{"gain_aug_db": 10, "win_length": 512, "arch": "transformer", "width": 160, "positions": "relative_bias", "init": "orthogonal", "beta2": 0.999, "batch_size": 128}
Rows from block 10, named by matrix and row number. Rows with one number belong to one neuron. Each number is 500 + 25 x the weight over the matrix's rms, rounded and kept within 0 to 999. All counts start at 0. Numbers have three digits each.
# gate: MLP gate (model.blocks.10.mlp.gate.weight, 416x160), inputs 0-79
# fc1: MLP up (model.blocks.10.mlp.fc1.weight, 416x160), inputs 0-79
# fc2: MLP down (model.blocks.10.mlp.fc2.weight, 160x416, transposed), outputs 0-79
gate.59:478553489487443523491518542533495489497482459533473480496509495483493502496480492525519506500466481501509516481513507471498482498498483485539507500476530481516514560534529460514526508503497506503524547525502465502474425500463515495496477464
gate.60:502505525465502492478462501488490476499515505521537511492520492490484512476511515514500481465485498502517502500481471483536505502546544509496510503485536544472490504506487491504505485543528515479506482472536530488478479487503496527551482524
gate.61:499492479507505521480518494524491472505500454524485489494515476501548496517464509518503501506504526478516507519497485509487505500534507504497477505473524490471512477486512512497485502479489541506524495495475515512503529496531511471516487450
gate.62:478486490538491489472522475495512522453470496485517476489505451482477474471511524515503493472489503458485519550517493543504528482533485493514514498475503467524461531499464496541530531515515486502478475482520479495487541499524517501493502527
gate.63:504552520510522515481515530507506502453497510478500499475482471507484465483512488521492471477511504519512497514513529469499503482516496513516514465487489487491510487528477476473499479512522494490488486494511463482518522487514526517542545474
gate.64:480502483491472520504474457473483490500510468519478526488457496511509470454508509473459448529499552484475510512508475496492534450458511518476505524492496483481497518491464511480485497514473499459493480488504480476502517468545513529500480543
gate.65:542471491501517524504507511547450479532498538515501514490488476510455538498466489497461474513500474497505490515526494494495506523515489544511498511510516532483460483521545490463496539530511505507517497457504519482477489490524497523501455511
gate.66:503475498508494553464512529481471473544474505528470511468559495470511518466527488525428475503518486510526463483493514529509506472526483471483467492497514451511494497493507479503485483518447529456476485471534484491485503523548494517514494431
gate.67:540506505490499491499463511478486515501476557504472479513513481488472452499488472527513542483470510513503504521506516522496532464521487494583545467532539502514507494511503464474521433559547514498479479491476489482500524518506519563481483481
gate.68:482492469484493470496488501510483523489513522481513504528485494505509486508511513476446522481468536480458451524529513528454508496520522524465530477494509502514521494522498519466473457537457507483515516503523534516498446448457537516509540488
gate.69:498488531532508517514477493515498490529490525475508525490499498451524471521465487497499548506502524520494520521541466536489527527510494536473499473481476494500501508525496518488503501531467501506495511488545477477464544534483524528528495499
gate.70:487525509480496487488466535462483453497490496491480524485487496498489525487518506503480537490486529484516490497496527485520515486531477456464480515487477507473521487513523475488514529516525507476493491507490478504507517515494498484508511489
gate.71:545492515509478518488501491470510500494496508513489507501511520499506487518504487506512461490530498529513497507503505475497470498525530477505484540534497478521479508558471517552467483484515483500539531494513506498521485471538494526486513513
gate.72:500480518539520508478511506482484500423510542496459507465490469490471472511513509503503516563482512481506480519483482470479500496493495508524513482460501528513504468473527484539492514512473497501535504473460492477502517534540481508522516515
gate.73:505519508513463505520517474525507487497516454491519523467485510513509496524504535530505510502514512504520485511521483496526507490530516485498499483502523510527507490536506533445505509503487507512447508502505488498518464522504454490475442487
gate.74:540494489475456535498492525502518475461513503482461532516518453477486537513527507490529518514538542468543512521568549541502524471530475505502500532528501496521495493497509491510511507516524528521504515509550496491516492499468494501492534458
gate.75:515539492501472488473511463475511485510500494516497538526480496447484472508498490482494471471519469526521500510524526508500511526536494488468513453511463511497485514512515485465545507524480513471499454462483500456452537509488483518511492525
gate.76:508498491484458465522514526511471491489523502523486495524492506504495486472490483503491483520507487550499500468468490515452512544480479516488525493485534485492515550487510487491492492500518465502541520518564498479490554487546485481515462536
gate.77:482507531529449506496463500530522446551492513455477480534517497506468515477500501507501509515544482532512510465514482532510481547523530511522476507452489470532455479490514491507489523574496452534539522481507485469492538536526515473489457487
gate.78:475498490510497507460511473476492524526518525515483524487493474477469483539478500510477524497485523468526480517520521521521485497511491494494490489522501504487458460514524506471497509529553516444471510506487533465526522445482496484495477525
gate.79:532453460494479533501516527453473530493489507521493482466521492485521450506520491481496504500495535488492476482510530513447466501480463520526499489571469441506512503461507554466451494502508494522498496521550515539497497502537492480468510528
gate.80:473523494477508552454528512500498498482477509513471476455464490491491485507581514484504514542515504487535467462546540515493546524531512499564538503502501483500516534505528512521458489510495514450557508465545483486514529483525501473525495506
gate.81:504497526509456563511560546500486483514464505457535513518519501509488507444512472541526468488497456525517471486485484509514542506517503557484509454473493537502486504483507490480468494534464523522471496498500533518518458509462551526491514465
gate.82:460485539471498482436470497508515516481482568516529526484526512495480499475546492540502520490471530504505464472540500465545532495512489485544488500470557514516523532495522486496524514501473459512461506470532489445502519498453471512475516539
gate.83:547519527482511508479515487501505466497510527499495488539505472509433481525490470505485502472493513524502441489471489504520487555488482555466512514505481497476479488481504474459539548525531499510514477476557480481510470518492527493471533497
gate.84:517476515450489561472510491493480479514525474498505476522465497456492501493485489479486488489492500511523529467501508527515533505533482530507535517488488483480533533557541487476534528542486471530483483454505533507499470504502484493516504499
gate.85:483476477530491477474526510463492505530470475507453528514493487501490478511518527468494507488474495470496511494488543482489485498525514512476547493528508468493514508474494522462493524497489524514543502442516487524497550492501502505524487478
gate.86:485554502495529489495520517515524478526494495536530507518496500480515490470496533504573494518497510546504466504482553536497485514514483507511520474476577486515466525480457485483478511560520496465478516495535521477499542482507489500485453502
gate.87:493480491516506527495532556486503470518514522507431457483491529516515476480520524551496484541513520539515531492496469448481498514510520482503502501501508460535518513525477458486512493510452494519551532479537489492498483488519451505486496499
gate.88:505509463493521525482512536487531526512488500489449501497528517504468491479480501495463521471486469497536519491483507505488556491488523490508482492548495491504525489522481469512500542511521467524416521472508518517513547518499491524466505519
gate.89:521490517528506539512494473490531489509454493507487502474489461467522511573466437511479450502511541500479472546509477522471428510513500520504497505531529488544528478480475545458476498509521508494479476494503491506535496518508456509505538498
gate.90:530513485501556479474512492513508501488496516471471494466506499494488505483460478571495525508486517512510498519504488538486514532511473502519527458554490450488494527439473484495539492488443459497495542520498518503523529542505529483498459483
gate.91:518524483449482503505439475480489479503500490526488534514496493479479496503500476524509527446471480519518466452514468497524528504515506529517510547487492470511505490517505550483486480499543489469454495502514437512466510496486534481488552524
gate.92:481482494459531528519467514500537471489550539496460497456510486494481474518509488502534511509497531460483516482465491506467430525496484523506502479457504555487492485511465524508476518532465505462467504495502485472510550562520500482507524507
gate.93:522498488515489502551511500505461502512479496488494499513473459498522502519501553531520485456488518510496506528506489518489539535480473512492476517466505511484467511503474478499465532584475467494516479492525499487469503467550512488525533495
gate.94:509539468476483525445498495488483469537489521477482477485486485488507513526510532470533523461492523503485463501536522498499472489479483501513524500503499466480500528521461535502499506491514480492529467550540477514494526497535480518496512514
gate.95:516524488494485531549444465496534483461477506479489506524485518496489515512471494496506519506518504536465490543516489521529506463494509505520493506543523519512509520496497546479488477520501518496516528485534448497543495519503501503526485484
gate.96:514533514500451548502515544505475526496498517553442526465491490487488529509484486513448523467510534495458530466504538544527511495460519518507505516454481532503508505540506501485517526486522483501512502524512489508467496503494473502474506458
gate.97:522488497501532510448474504514488478482533462480458504516502465487500533543480505503490523524498519522476490507520495500532518498469520520458486487460526529495505466481440510518489472525500465454491510497492507473496532527517534477507542501
gate.98:518474492477508509488494537513528513484513484487461508461511519475494462487481451476491541488520508472452467524486493536496492474510502533482509476471496486486510485491541511465481481531534508450476503468520517496499559533493544531484503491
gate.99:539513529461547567513483498480505482535524488498489514521488449515470469545496503497490499494483481493548484461493509485481499490555525467546485516501504487524467473471525485528494514510451487526506469456492469500496505514503521506512511507
gate.100:519476456502516489471497487473460498479500521575528471527521456496490503474515461534506500468484522538567494492531511531482481505475483540514513529433541489479495504475522450514549533529489481504522543518530529466527531495526524473562500512
gate.101:555524462532505515505492472507500462507479480509502451525544462464497509511505484487519505507484499489502509502526494487456514501513499509507519474489534498532504499508568528502542540491475459521494522518492541491510501533502522487486563513
gate.102:483510520476475489463489540515494477489516464471493524503485455462505472459483477519490560503521465517562465493478497477541510528523475517544535457487522467529511460489474473493493520541470515502481529495507517466479524520517462499479528479
gate.103:515559520497517465490513500494513488452494552504499452480491462495493516524503470483533531473471521504494480495503475484552513468507519486496519489541482476510494515523496484463530504506514501500493522507516481496526501537504500499535547462
gate.104:487550521450492540504462509511502513528487524510536484516510466456492501470491506467533503517452499508515488493513496541512485512526493540528528500484517503527480475534478461480508531530454517528513542465519512511475473484518535523438529510
gate.105:517507494476503549473468534471483498503534539498492514534515493489520495469491500485484475525485518494532502526517475477532487505519502580497514479518490483465487470522515481465490484510492512458493476507519506523495501505480498481465566459
gate.106:495503463511478483462489508483488519498476499525518522537488488487497494511513479497478514525543510474503491484472513505507495548494503495504532531490538500480476498454489452498502509513508525488523490499501448464498484476501538505449506529
gate.107:505481524518459508472512464480497492510484517475499505500475486489512488519493499501495481524534531490519500487496514498519543476508493495527476508509511522475499494498442510514544510521534502513519517509495509503474495476554470505499535485
gate.108:528474465498531480508465484470511498493511506477504517519477477477523507512525505527479475506484490495482523524522472512515516492488510511493496514503494475480536537528444499475500512484516516529547556518538505503496515466523526486493520514
gate.109:516521500502489512534498556501509465527458529460498485520489470478473477525526494508535534489505518516510490480500531539566462500466548516572505535491474501486491530481495493508500475542436507517524532487490531495478501509519545500516482512
gate.110:491503509513580504514503474486522465480503516514500480553489505491480472511517464511538516499517536512472472504487510473538490484505470514484510455541478476533520476477475472541467480532517485463480506471495511519509483486544526502502529521
gate.111:559523560507517512489511469530550480516514530468499480449518471513479513476458523487544507480499506511506480532542501501509534491570498491526499480506469522506487510508524470494535472537526497488495520526549539516485516484530507515484490537
fc1.59:499502497470517497537484468472532516485539481514499503500498506531488525483506529494499512535470485515521495485499486495466534500523527523489492457477498510454513511512474470447507500520526501505450527510506503550479517516491529490528445492
fc1.60:491536501477500475452491517542457515495464492506498489496480475543464510493482559508506479482480541479485518501522504540491516521474519484529497506498534479449496511506521452538533483487482504512511532531493484500514496514496489468495520478
fc1.61:476489510451498515487459507509525489507481488485537454477511513488468486520502493518521533486539504533523406461500478487494487535506492469504496523503488489507460510510535485448497495507525542518497516490544468474499509500481534513501486503
fc1.62:521509526505462530483512535502519515497490479472506480539501531508504539492512481479493472515507490531483470454499494491485501529477491522495487496507509565535473523506518492454482461521507545540530503496505554509495512450479481493465500459
fc1.63:490486527509493511480502471482465546487503520465464496525486485484525465537492478468491451498505516457505485476504526508491506498514529515491509534516487466493484527462521467473470511495490563531492552514510539512504505451530542486501524456
fc1.64:517445519497505530484486567493534473492508490500488496462513496521493445517503493506509508458474518490469484494548474540486484522518464495515500479515499510474453501511473463505513488495453458466468506541479505529506507531471499542530501480
fc1.65:520480537521497524518521499495492507497494534489486492522556507495518485500455497504489499508515444498484545532466507513545487504503532478473531526515485502492481450522513498537557518512514503480503495456491495468506559478544460501465491502
fc1.66:543523529526478449509481502456544510493508509492508527529508469486474474531490501473510507486473521546517491524478529486542561531516558571527527505490539555495492564550491486528509508511494489542498453503493551516491496534490515493480504541
fc1.67:496498480510489501492495583516494507516466467473513571503497500506557497468516534449476528489535499499532525503522461471482484475530517464497589471490494459506510450486522505500545479483483507456520503490494496481474498447482469542530521523
fc1.68:537536498526505505487518506498535481504463454477466493445495533488461534521481523513512493521470510521519449473483526517456542481489527487462530497531514541494509510511502455480449472471536537512451551500497505495508493521467544520464449518
fc1.69:519565559499514478520515513501505516507506482503501486478490499524478469495476502510433552509467507481480497521476440468513509496527465490492489497550485484515485530512475544489449506485520482498478472472457515502489500479514473464480512502
fc1.70:534514498506461504520460496459502481507496513482481539479514485505469529518475528479480481493480532499518524530459491520490518470522456483483524504552467484527548474499494470518536475482464485526487492479537505518522489511476501559454497535
fc1.71:430498546480513485517500502475477540505512509524519446508508514500511483494497535525513459512541497506495505478517480540466473514503477488554479525452499470499464460491492531518487507519486474482478477478531506493536483508510493516525464517
fc1.72:506509536517492510521505464482485479465486489509489477504468523502511499509476520422434458475452496484512462514476506479482518494505504504544500465490564483519428474522496458506481483507498424527506504506501503537485494474480557476513512484
fc1.73:478507483465509523528504523501517496529499497485526459570513476523497541495513486514513499528450485465549485466487529513532487466501484545490456556477472498481508516513494488492489497500474497494518477502504502521523484488472501549539489503
fc1.74:480471492542516506503480552526483521520523490444536576500495549503496474485523490532537529504517493444494528508488501514471448511511551493529462499493475518505533502487473504530538509467466492428494472492502482495524507485509484536539497503
fc1.75:489526494475490495515474516491482501535514467511526465508524486540504489472493521478536525503498536471501501545496496506495501498455489498498529482490505504500500468546520509511557488526476500510489518523464514494478491480525483483465546516
fc1.76:514516504493531472522564457498495510527491486502499490526466532490513484524490493501491482549505521485517543541462491450534475494489497504507463556489474507485497537589531492489520496467454524465496482500501499533494501466458493500523499497
fc1.77:501534549518509530526458476462461513507532486503487495472489487528505479520489479524489452557496456534511483500507495472495492461509492527504500483513481487530521484511481493498535453503489494504542538489537502548467547497463466519451486467
fc1.78:540482486494529502497505506448485558508518513508484547487475515483499470517502522492502510501446486475491492465471482470485540519492490531497538473465477469514503490494535556475479500476521524479549495488503456519505530471487532529513507482
fc1.79:510488452478530500494470516546488504478537492476519496515497465483488527516542473512515488492480515498496539512574503450506516515458545536541530529470471511431526521529505435473517492513502492521535522501485500536478510481541528520522476529
fc1.80:501530507428508536490498519463515508499507537533531514487509466499479486457496486480511502559469549491563530461444539476546559504539516499481500475483480435522508515525553475486500478558471473478501500535508541482495539555564472528518521497
fc1.81:518473486496473511523476501527482488502529484493490497481502485490482481475451447503471512467492506538453500507500493502490517501498498543474515526493471455476460452506505510485502465501471485562503458524502548469485475505499527525483524480
fc1.82:506521462511507502505542511509459467481458510489480450525482503486517530534501468478472488468505508492548472501523488509485516496496500511483496519484524464498437481513506464468460499440493519490537467512507496485470510531463502500517510525
fc1.83:474506480519524533522478548467496476549511492516464506524532465505490513473477460529515529518538469532469506502548499525492467480510501490462498519520499514484492522478524473518524476465479489525486493499519472499493517532502512527535468513
fc1.84:469481462490502515516533528488476516511530513510462478462511514518485463489506482518542519476490492441494540495462494474497523496481528536496509537473478506505552541499508546507492497469528486490521495510505496492504456527470500512549516502
fc1.85:499540538485494453503512535531470500527462525475495518511551501488500476495493545508549523503475506572526478499488499504553489465546499482534487478476500468500532498522442519488492488494481515478524498494505499493517530527439511491495491513
fc1.86:474503530462537524515553509496507522538471464486522501516446484532512488477515484477508527445496520523493504532467513470527529521477486491450553558486505507468556510495485473556490522511516516506476480524538505481539478500466501472491519503
fc1.87:473495513526551439513494465462546504481483496482499513481509523532472474512482494458477546515515482546492497530510539518521493473491511517479479491468514502498538520518473499497500496510458533504497491500522450482479477498545478501542470460
fc1.88:483483428508551482514504499504524477539515522493525464533551546501483474518473526499502481510507533515523528518534482498513474463498497483543499459523555509528505491475442489486526485475500529477525500485509504504506500509497475501512495534
fc1.89:517500510481501509523510522481479494490502500493500489491513534512503511530447527471563558503484461479485552521495457481525493543514448506494506479469458540482513496520527514487513508507507515472505529493523510501458495491485530487493547553
fc1.90:500483537549509494474503528484481504507501509500527504476489494511541503498512487481507537506446492553508466506461487489520452505456451542501538494474515491526505490493501546484490515493468478458493516506480534493498506514483558464543476489
fc1.91:512502468480515472462547513472500505502502515478501532458478505495500495496496500524480442498502535445474518567426488473478577469450491453487524501512465509511522471473507517520504462544520463485498524476505503553513483539452468488509531493
fc1.92:511497477478474503485478516514511494487515452506457480482493499508518519506505502507445522481562481501497455514488511496466520478544434445499495525510485461482502526518499509488479494474503486464541502502465473557510522484508509505512483518
fc1.93:482530491496506492519522505519483527473460530484496491509511505505493532474510469479554489452449487495490473527473494480482506449508502522516500501441555463494526549554496507495489470562503495516498485472507489463521500528494479526514517480
fc1.94:506513498517505477489481480473522474461467521471499544506457482438494493506495537489544490434458522484520443498468514509528494523530462518497485498482519530496505464507443497557495532468551479449508507476481499462537503530472511494514536525
fc1.95:449532500490547533476525485498514511520483476491504499473554533515513485499500513497525467473518482498543513514484513494515506512492499449478524479495518526572471473483501510482553511473508468426493540528473554524530501478507476472497507488
fc1.96:489483461496474529525476463514509507448466524491517501532515473470522523497520487523475448493516506546495513534467492463461485510502490552535471513542449466510503540487491481421511509486486537506493480496498506516490462485510537517541512466
fc1.97:540479523493471525497459529459521478502506508491508489477506543493513511460495517543447496471539523503511466547530517534476503505521493515495503488505492492492493474508524519478508543488474491480465483500467545481479497523560473491492527535
fc1.98:485545483426506504463508516492480479501514526480471491476452507508515467480507499537478440478455517507520484501500516437475503487516480482478489518519486503491486462479472524482520470463470484491495541493518526509502516486506507513505490553
fc1.99:506490512507502472514481515517534549525490537486555541466507493486478529517504502513512537478493496468480522558519508536494547453494529490473485452529558498508517516496521530514455524487497509489567464482465437537508529528539458543495547480
fc1.100:542536522501479517469455497441486518467474482507479490510481452472466519501480468481499514495453498493515530442478503533541503472493500477481511512501498520468527526514479525476563475498506515555569514497497547504529569486502450490515506496
fc1.101:500476491486502502460494532519454550484530487484506499514466494495497465482501505461478528490503474495498470504483474480541481517500513492498484507539522481484474480485497516529488544487537544535492499529479497502504544480475569487514488474
fc1.102:482506512505475474453526497542521478498458460528525502480476475481485538510521494471503484505507530533503456495488500525531499542536459494483505490539511485489478511481500493495489548557489543542496488520509513502514487508469493447463515470
fc1.103:493525481533522503471512520553502496492495525503476497490511509499478509502490489501497505464495494534511517566481547504502518539517508475543528449558501502516509505524524499473487500464495505538525525481465502516508482524486505534513532531
fc1.104:489510521464521498506490501490509470541485497520469493505482514507549499487548511532536495504487473510504452493509492476539527493476486481484516495450465471555513532481486497471456502497515504467470516489481535506486495470475504501496520547
fc1.105:520496486480482457460461495510461475445484509473466490469512448477499499569472505468476490453467503513506458497525476495530531475485535495496529529486540514466453506450536503544502517470526475529472471459540481527479490548499497505515504504
fc1.106:534501516508480468464482505510517536494510488493525517477467511473502461486480491491497536520520547447478485502504522526515512542485535433496472535523507491535490517497507521493522489528522520491491475474486494507476507477496498449479507528
fc1.107:462477509463519477454482528466470540505487505489521481510500501501492465482518529535519505540476514509496487534492522489524494454499486512525507478477482501483505455524484546532529492492537495466517456507495538476488489494475489478519509503
fc1.108:485526512456525528529483532502526480544484463518513545502479453530498540513480476525480528479523497546497484489480476472484518477485486476477460502460510516488481493461472478483502538497487480528535490483456487459533457471455482500491467498
fc1.109:500537494536502520504471489541443555483467517476521488472545514495508453529536478541455495529493512481515520483503504518499490504490440500493493542502454542506515478487466512522532530518488505483496523517500443468519524518467491470566481506
fc1.110:537523471506486494542514496519511483482517482510434453486487447576468492524522508500524528550574499463497475479506502471412494483521493492478490495522483512510526501509487518488490498467466480482469489541487506488519497499492513515510491498
fc1.111:480513457533513483487496519490545473480495487527505462530503516502509560537523488534521524548529563493500474537512498508476492541482497510490507491476531507447458476531506497504536531485508525483498457487510481523505520509528482488495510502
fc2.59:507521520551509489511522523512493491518482524517519449523487474510491490517531536453457512510487492529551486510479531468556444484473462479525523529545509490508512510497513493467467532535474482475494483519470523474454506486503472473480493496
fc2.60:500466493501536491536480546446496512502493558499540501532478483502528495520477481513466503479504507523541518489499496468476464482495501505458528534477505441497477518507488531507502518470531492514508473514458529457502465516508498551462503540
fc2.61:485488477543505572494501489513513467477507493482491511525511478477489471477499481497464495545458520525505536485517504504536515533479483527484478527507495503506506522524498454497510498525497498507546501501504517497477484479489515474513482470
fc2.62:500460476524456556512514472522556512506505493484507505520562507500478480447446496479492436525532519489518506490512536469493526540528497472515504462496469481490540516512487524489528487516468477458467496504498493541508488482508519518480479518
fc2.63:499531498522476501536543470481474482506479501527499473537535501529514539483479539552541480510507507498534486544492480557451536508488485494450512516472514465521479473520509496491514479557492541519489514492524513502495515500483507500506516496
fc2.64:481514444469519490487469483484505484507420491496513535561519491505482517503476553504509494463490499473480500561494500526467509471491464467515526548512505474484439494536520502484500513471516459477477501493527483556532496462476503529455462553
fc2.65:492475479500507490542524484481468532513493511489532525480528466484442524507510490491490506479544496489538478464530471544510483470505479506511439483510527487509479506474489499514534504515552449479494497478506492502505532495508486487538502523
fc2.66:520520509516459534491513515508493443550462501500526421494501506507461447506482509478473500488490538459519492486509501473459517492527521471527452468523477502524523540492523470501521546475466516458498489483454504511506495516524491539515516494
fc2.67:510501541486472539512539473525526533496520513506485492447531580535527458480510487478486489538445548476529479515482485474521514552512491458466464501494448502551583480496440504490488512506446491489509471520479491526432468523482479484493465493
fc2.68:520538441517509503440493478503491498497498519522497504526542506483506531523537452486487495494471505503478517505513499508474488499502522530508499495488490514459486512544508494484516509493543522502475525491458501462495480517477467475531481470
fc2.69:543537486483493509568544491522457489509478531523505468470500504493526507525517479509539494508541506491492473459522491469522494511475506501519510481526493480508537487524500488479486509512504494559519500533518492499502515505488532482549540505
fc2.70:466500470494500488511491463501465522518488476492519488469522502484464487464499478514530492476502458500499521507509465493503537516468484488511487520518485495480451516493490490500469529465476539542514482462527504527534509513515530517501503479
fc2.71:513468521511477501487494513504509481491490491493506493468468466542502513509483448468495506512512524495477525549527489489480481520482476465500503504529514505502512515533494488474520493499501488489525523512477502492506500536513510487474513513
fc2.72:497492470483457470511527495484480496517497510523488504461542505519496490553457509476478531504525501512486510517467461451481544475547492507525511499491433535508504450500475476516455482494474466512502530490494503533488487488513513534510557505
fc2.73:520517512525474504491537479461508498524503501468481502455487520493509466498446499506458478514513552496544510515520488487540510479466518483513504476517491493519503484490526517461475496501511484536505506489496478499518493488510515503518529506
fc2.74:502538480490518580521517489488535510516516520496525555560523471484502500481514522514500481486484519520557441498543500497536529510524440542476553535474498483512499527491520485519501472482531496528531522466485525533480493538501489492496473485
fc2.75:516506533485459495488490497483497502498442472460472511501476493489486464500493480528450444510471525514468479518524491489467478488471506489506488494492477504508519527501484512511510503484481499502504505493496510485503530495478450535524513504
fc2.76:494460533491494519473491486518493508479473507490521522489531488451508513494539507489494507506467509539550513524533545500471483528506503484506548459460528513506520480495536479510504509493514465491498519493530512479508525502510475543482487510
fc2.77:511494524503523495516556473458525512494547496470535487482495526504454470467513501526488491531487488542502394576530505522491541476477501446485499497484517507485474501512506524485508541494502531484506492481533552496495495481491513473449460494
fc2.78:503476510463507516502481479531478492518495502491502461450498491519487488454504514508520505483486463494468502493455523505539495482467484517527467521503521529506512535514509538516472499510452534515496529478484479496542451431494475479511470478
fc2.79:532538461520525487463493469501491522522480521475486504479435485485501488544490557483479537467456506475516506520501480516485557480518489477520479478526548546488494526467486491513489526474500507432530463460500504506494531440533549427486545548
fc2.80:459540489473444443526502533516470505496492468493536496501485469532493447447498478466445493435469500488488503478479482551491455517466502481481467522501515481494490543565518485517451471485455509491515489479508512467522482492488451523493467449
fc2.81:502480482465541473483459471457458522420529518517527488485504498503541455532561520493489504543518494480470500459485468491488439465489525460485489495491532505516479494502512501549472527529529541465494534495466488472494510498530500539520486522
fc2.82:500500500504487488519505489481499499449483509538473532499504502483503491493484541490502543488511529520519509491492502429499524464537529531487492464503464430524509502473482475527488554530496497524467520490502527514498497457529543548506511480
fc2.83:508499519505498521522503453575509530476482491534463505477470554536507473531506516515533468527496492483505510518458484551523501510470458475513497456496460490463530498542505531536480456529493488485525528532486455507476516471496506470532504535
fc2.84:496514490496502477498474489439539515509546474480517518562505521511527488480480495528495457515488518487498508493487530498515495518466481476458527550509474505463446483513480531482488447532498511507474549488551512503451535509501505467493493447
fc2.85:489480516496494514488488500448506505502504476488480536498553490476512515481514496474501490489508476492492513514530567442485525476503461512496545516486496500509523477495502491525474471505483489502523509545517497494477467504516513469502514489
fc2.86:503491477458472497485500523541481506412499513436511522508475490542508498498508525507461513478479476437510524511508520516540463509468520448510443515514456493526516504509504511512490468506489529500486490495468507529515498484494491545538505456
fc2.87:488478478515520488470521472502484486473490584494535502548496508492491493494494514494492504546498507485521523532526475482488515475463507515486482526499513490498535465486516501500552583474515481437508523485524556490515492489510507530447475543
fc2.88:521526514435499469467512511499513510487485494458518473488463485485503497522511504491507545533470459510476523490488488520491494511496536517446510541520501491479500513475501528526564507457535503478451552459554518485459520500507491448471498517
fc2.89:494484503502480537467528507468475511523510506521480515563478547494493478472489581532514493526478486507539523463517471500496524505517519465497498516499557501482479508509547530524545521469469469488505507470488505467480528501532463511444464530
fc2.90:493514478502558505502511506556494550521494510478530450493503485527497531553481528513457487488512525495539520503520514506483519534499531485502504550509536556463529492484546499478471492510492462478550482515491497494522501521504439499484531480
fc2.91:505513513542502502499495517534465507491492513484520521525484517509472510461505525526510502515505470558532490478575514497512461515511512486460485498484503463525517528503495506497516526533492501515461493510472502460451511515564497535461462470
fc2.92:496520522477520553487468499512524463498534516508494520502505551525489504512548482470507468496536483509484540533505496501446465524479516502531499498460549551497497485498519489451465492495486503513459512479502506535472535480497475537492463508
fc2.93:501480544520549512469460511468533528451502547524538545484516505472511496522472548542517498480521479512515538512498525502482473533454494460526517493507506502526525531496490537479495536464488453489485496522474536507460529482560453464480501534
fc2.94:482456518525517509484537524452429518520511496480511518553509496538475517496460461546468447495490468535518505503531505466521511475464503501484498531514516432521511522523488478507502485496495543449516499473513535522510504522508464470495462473
fc2.95:492495490496520459467478478456484472492531535496499496533497461499477504543525549499540513451510508501510513430480487486470528483486498535520506524524527489517507456454500502473475480501529465523505486477505435474476493520490482484467499504
fc2.96:483512467514522468489524501526498496524523471506529504515538467520464489490521453525486515506481477531544513535470485477480489467475534474503504515484541513520510483509508473511578472483581455491546481497519495502478546483516505497505501491
fc2.97:516445519528509512486467472541481515502481457482503506468449583545514481498497512518487510562512513455470464504487482514484522539519492500504521481548494516450495478513516530491512468508509478514509508512537467523508497486498460464507503505
fc2.98:535506520504521498452460481516458567542504487508504484509493484513517504493478528472513525470500487469486505513503482452513523501515520540523511541485499521517521517532495464495506473535505526497503471487494518496518488513526494474528486465
fc2.99:498478467464485467472508469451487511495515494511531536524540498489510552506462522508475475518537481491480483524514532516480533504508432532463506515456479496535512463492494493465507492452541471450523531495532525537486499487560489516500485513
fc2.100:466510502480544541463470498472523508493489473488517526507551483531495570545522493524495541517542472487488533553492479531433527492525497466518522507500529515501482496487497532513504559484509498465472489463493480503473489513519518499483506509
fc2.101:515509562512534478500511491509564476514504509492489483509495483500500485461451460486536540483511508497529480521510470478446539530512503510483522488493512502509450515495499485474494543488547483474517471466533502500519536520482521488490559540
fc2.102:478507510495503525503479546467511473530467533483503442504549481543478487439546537465467499487489532494491511504489513533491502519453491482494446478505492483524493474548548469493525528485448506536522524473450529477516482505514508545486505478
fc2.103:507457529527503512474494486504509512496498512478498523544519482528527455498493530507486478557482458517501438499537486541490516524488438524435487503452512514501479442466483467522529529508506529488514509503501495518517538560537557494480497501
fc2.104:495512491494502494521549511475535536491506483499496512550522485501552494533469510443491521493472503467482518530540459492547507575503471454511448502502438494514502434539502513501484472468517523514503450546503469500476467480479474496519498459
fc2.105:488506537531528512528499493481516501535525475505489490511538492522517458477499500467483494501501524501552506455499499485511492535440515503464496480484490461489512483490524488466531524525541483500475502495500535480483482507524479500479493504
fc2.106:462531505507511514521541519488554508466479502513505455531537487506513496497471489505504519481506515537480473523479524501496501496513503523480491542522522497475491524515484522491488525496570482510479577451493505494522489499512504511473488481
fc2.107:498512504489502479531469473473469515451505498517530497500489487480527479512482528503509504500516481506495540507528534502524518495518549486481522499470499485519494499458495508455494472493513559477492476493506502502505504512488507475543484505
fc2.108:500495502480496545509502509538503526475529507500481473494502493531456543516512502506494531522506515492521502495486478556480454533492491478490478504503543534487502527526528481480522502460489513513515511500492471447493511517521476533473468511
fc2.109:552506518492508487529501504490503505485512468526546494491502485499496505466516529501508499473471461468513470516493537507498561497526531487536551462463499504498546486506512520484445489483509506500483507526539490507536468506477497487476532510
fc2.110:508551501513526461558474448457510509477511519489473481514503500462516513476474499503516495500515511533527505511457506500503521487515539499514474523422485501494462472528507504523517495511515497543506499541523508521514525533458525494518485527
fc2.111:490484517484518479529508448490511495454507527519526533484475508479516501523465459537498472432555507513467527498500501457504502488523480488490522487484474479499472511468492492473479511487513498548473540515515499463519503526514497470504461474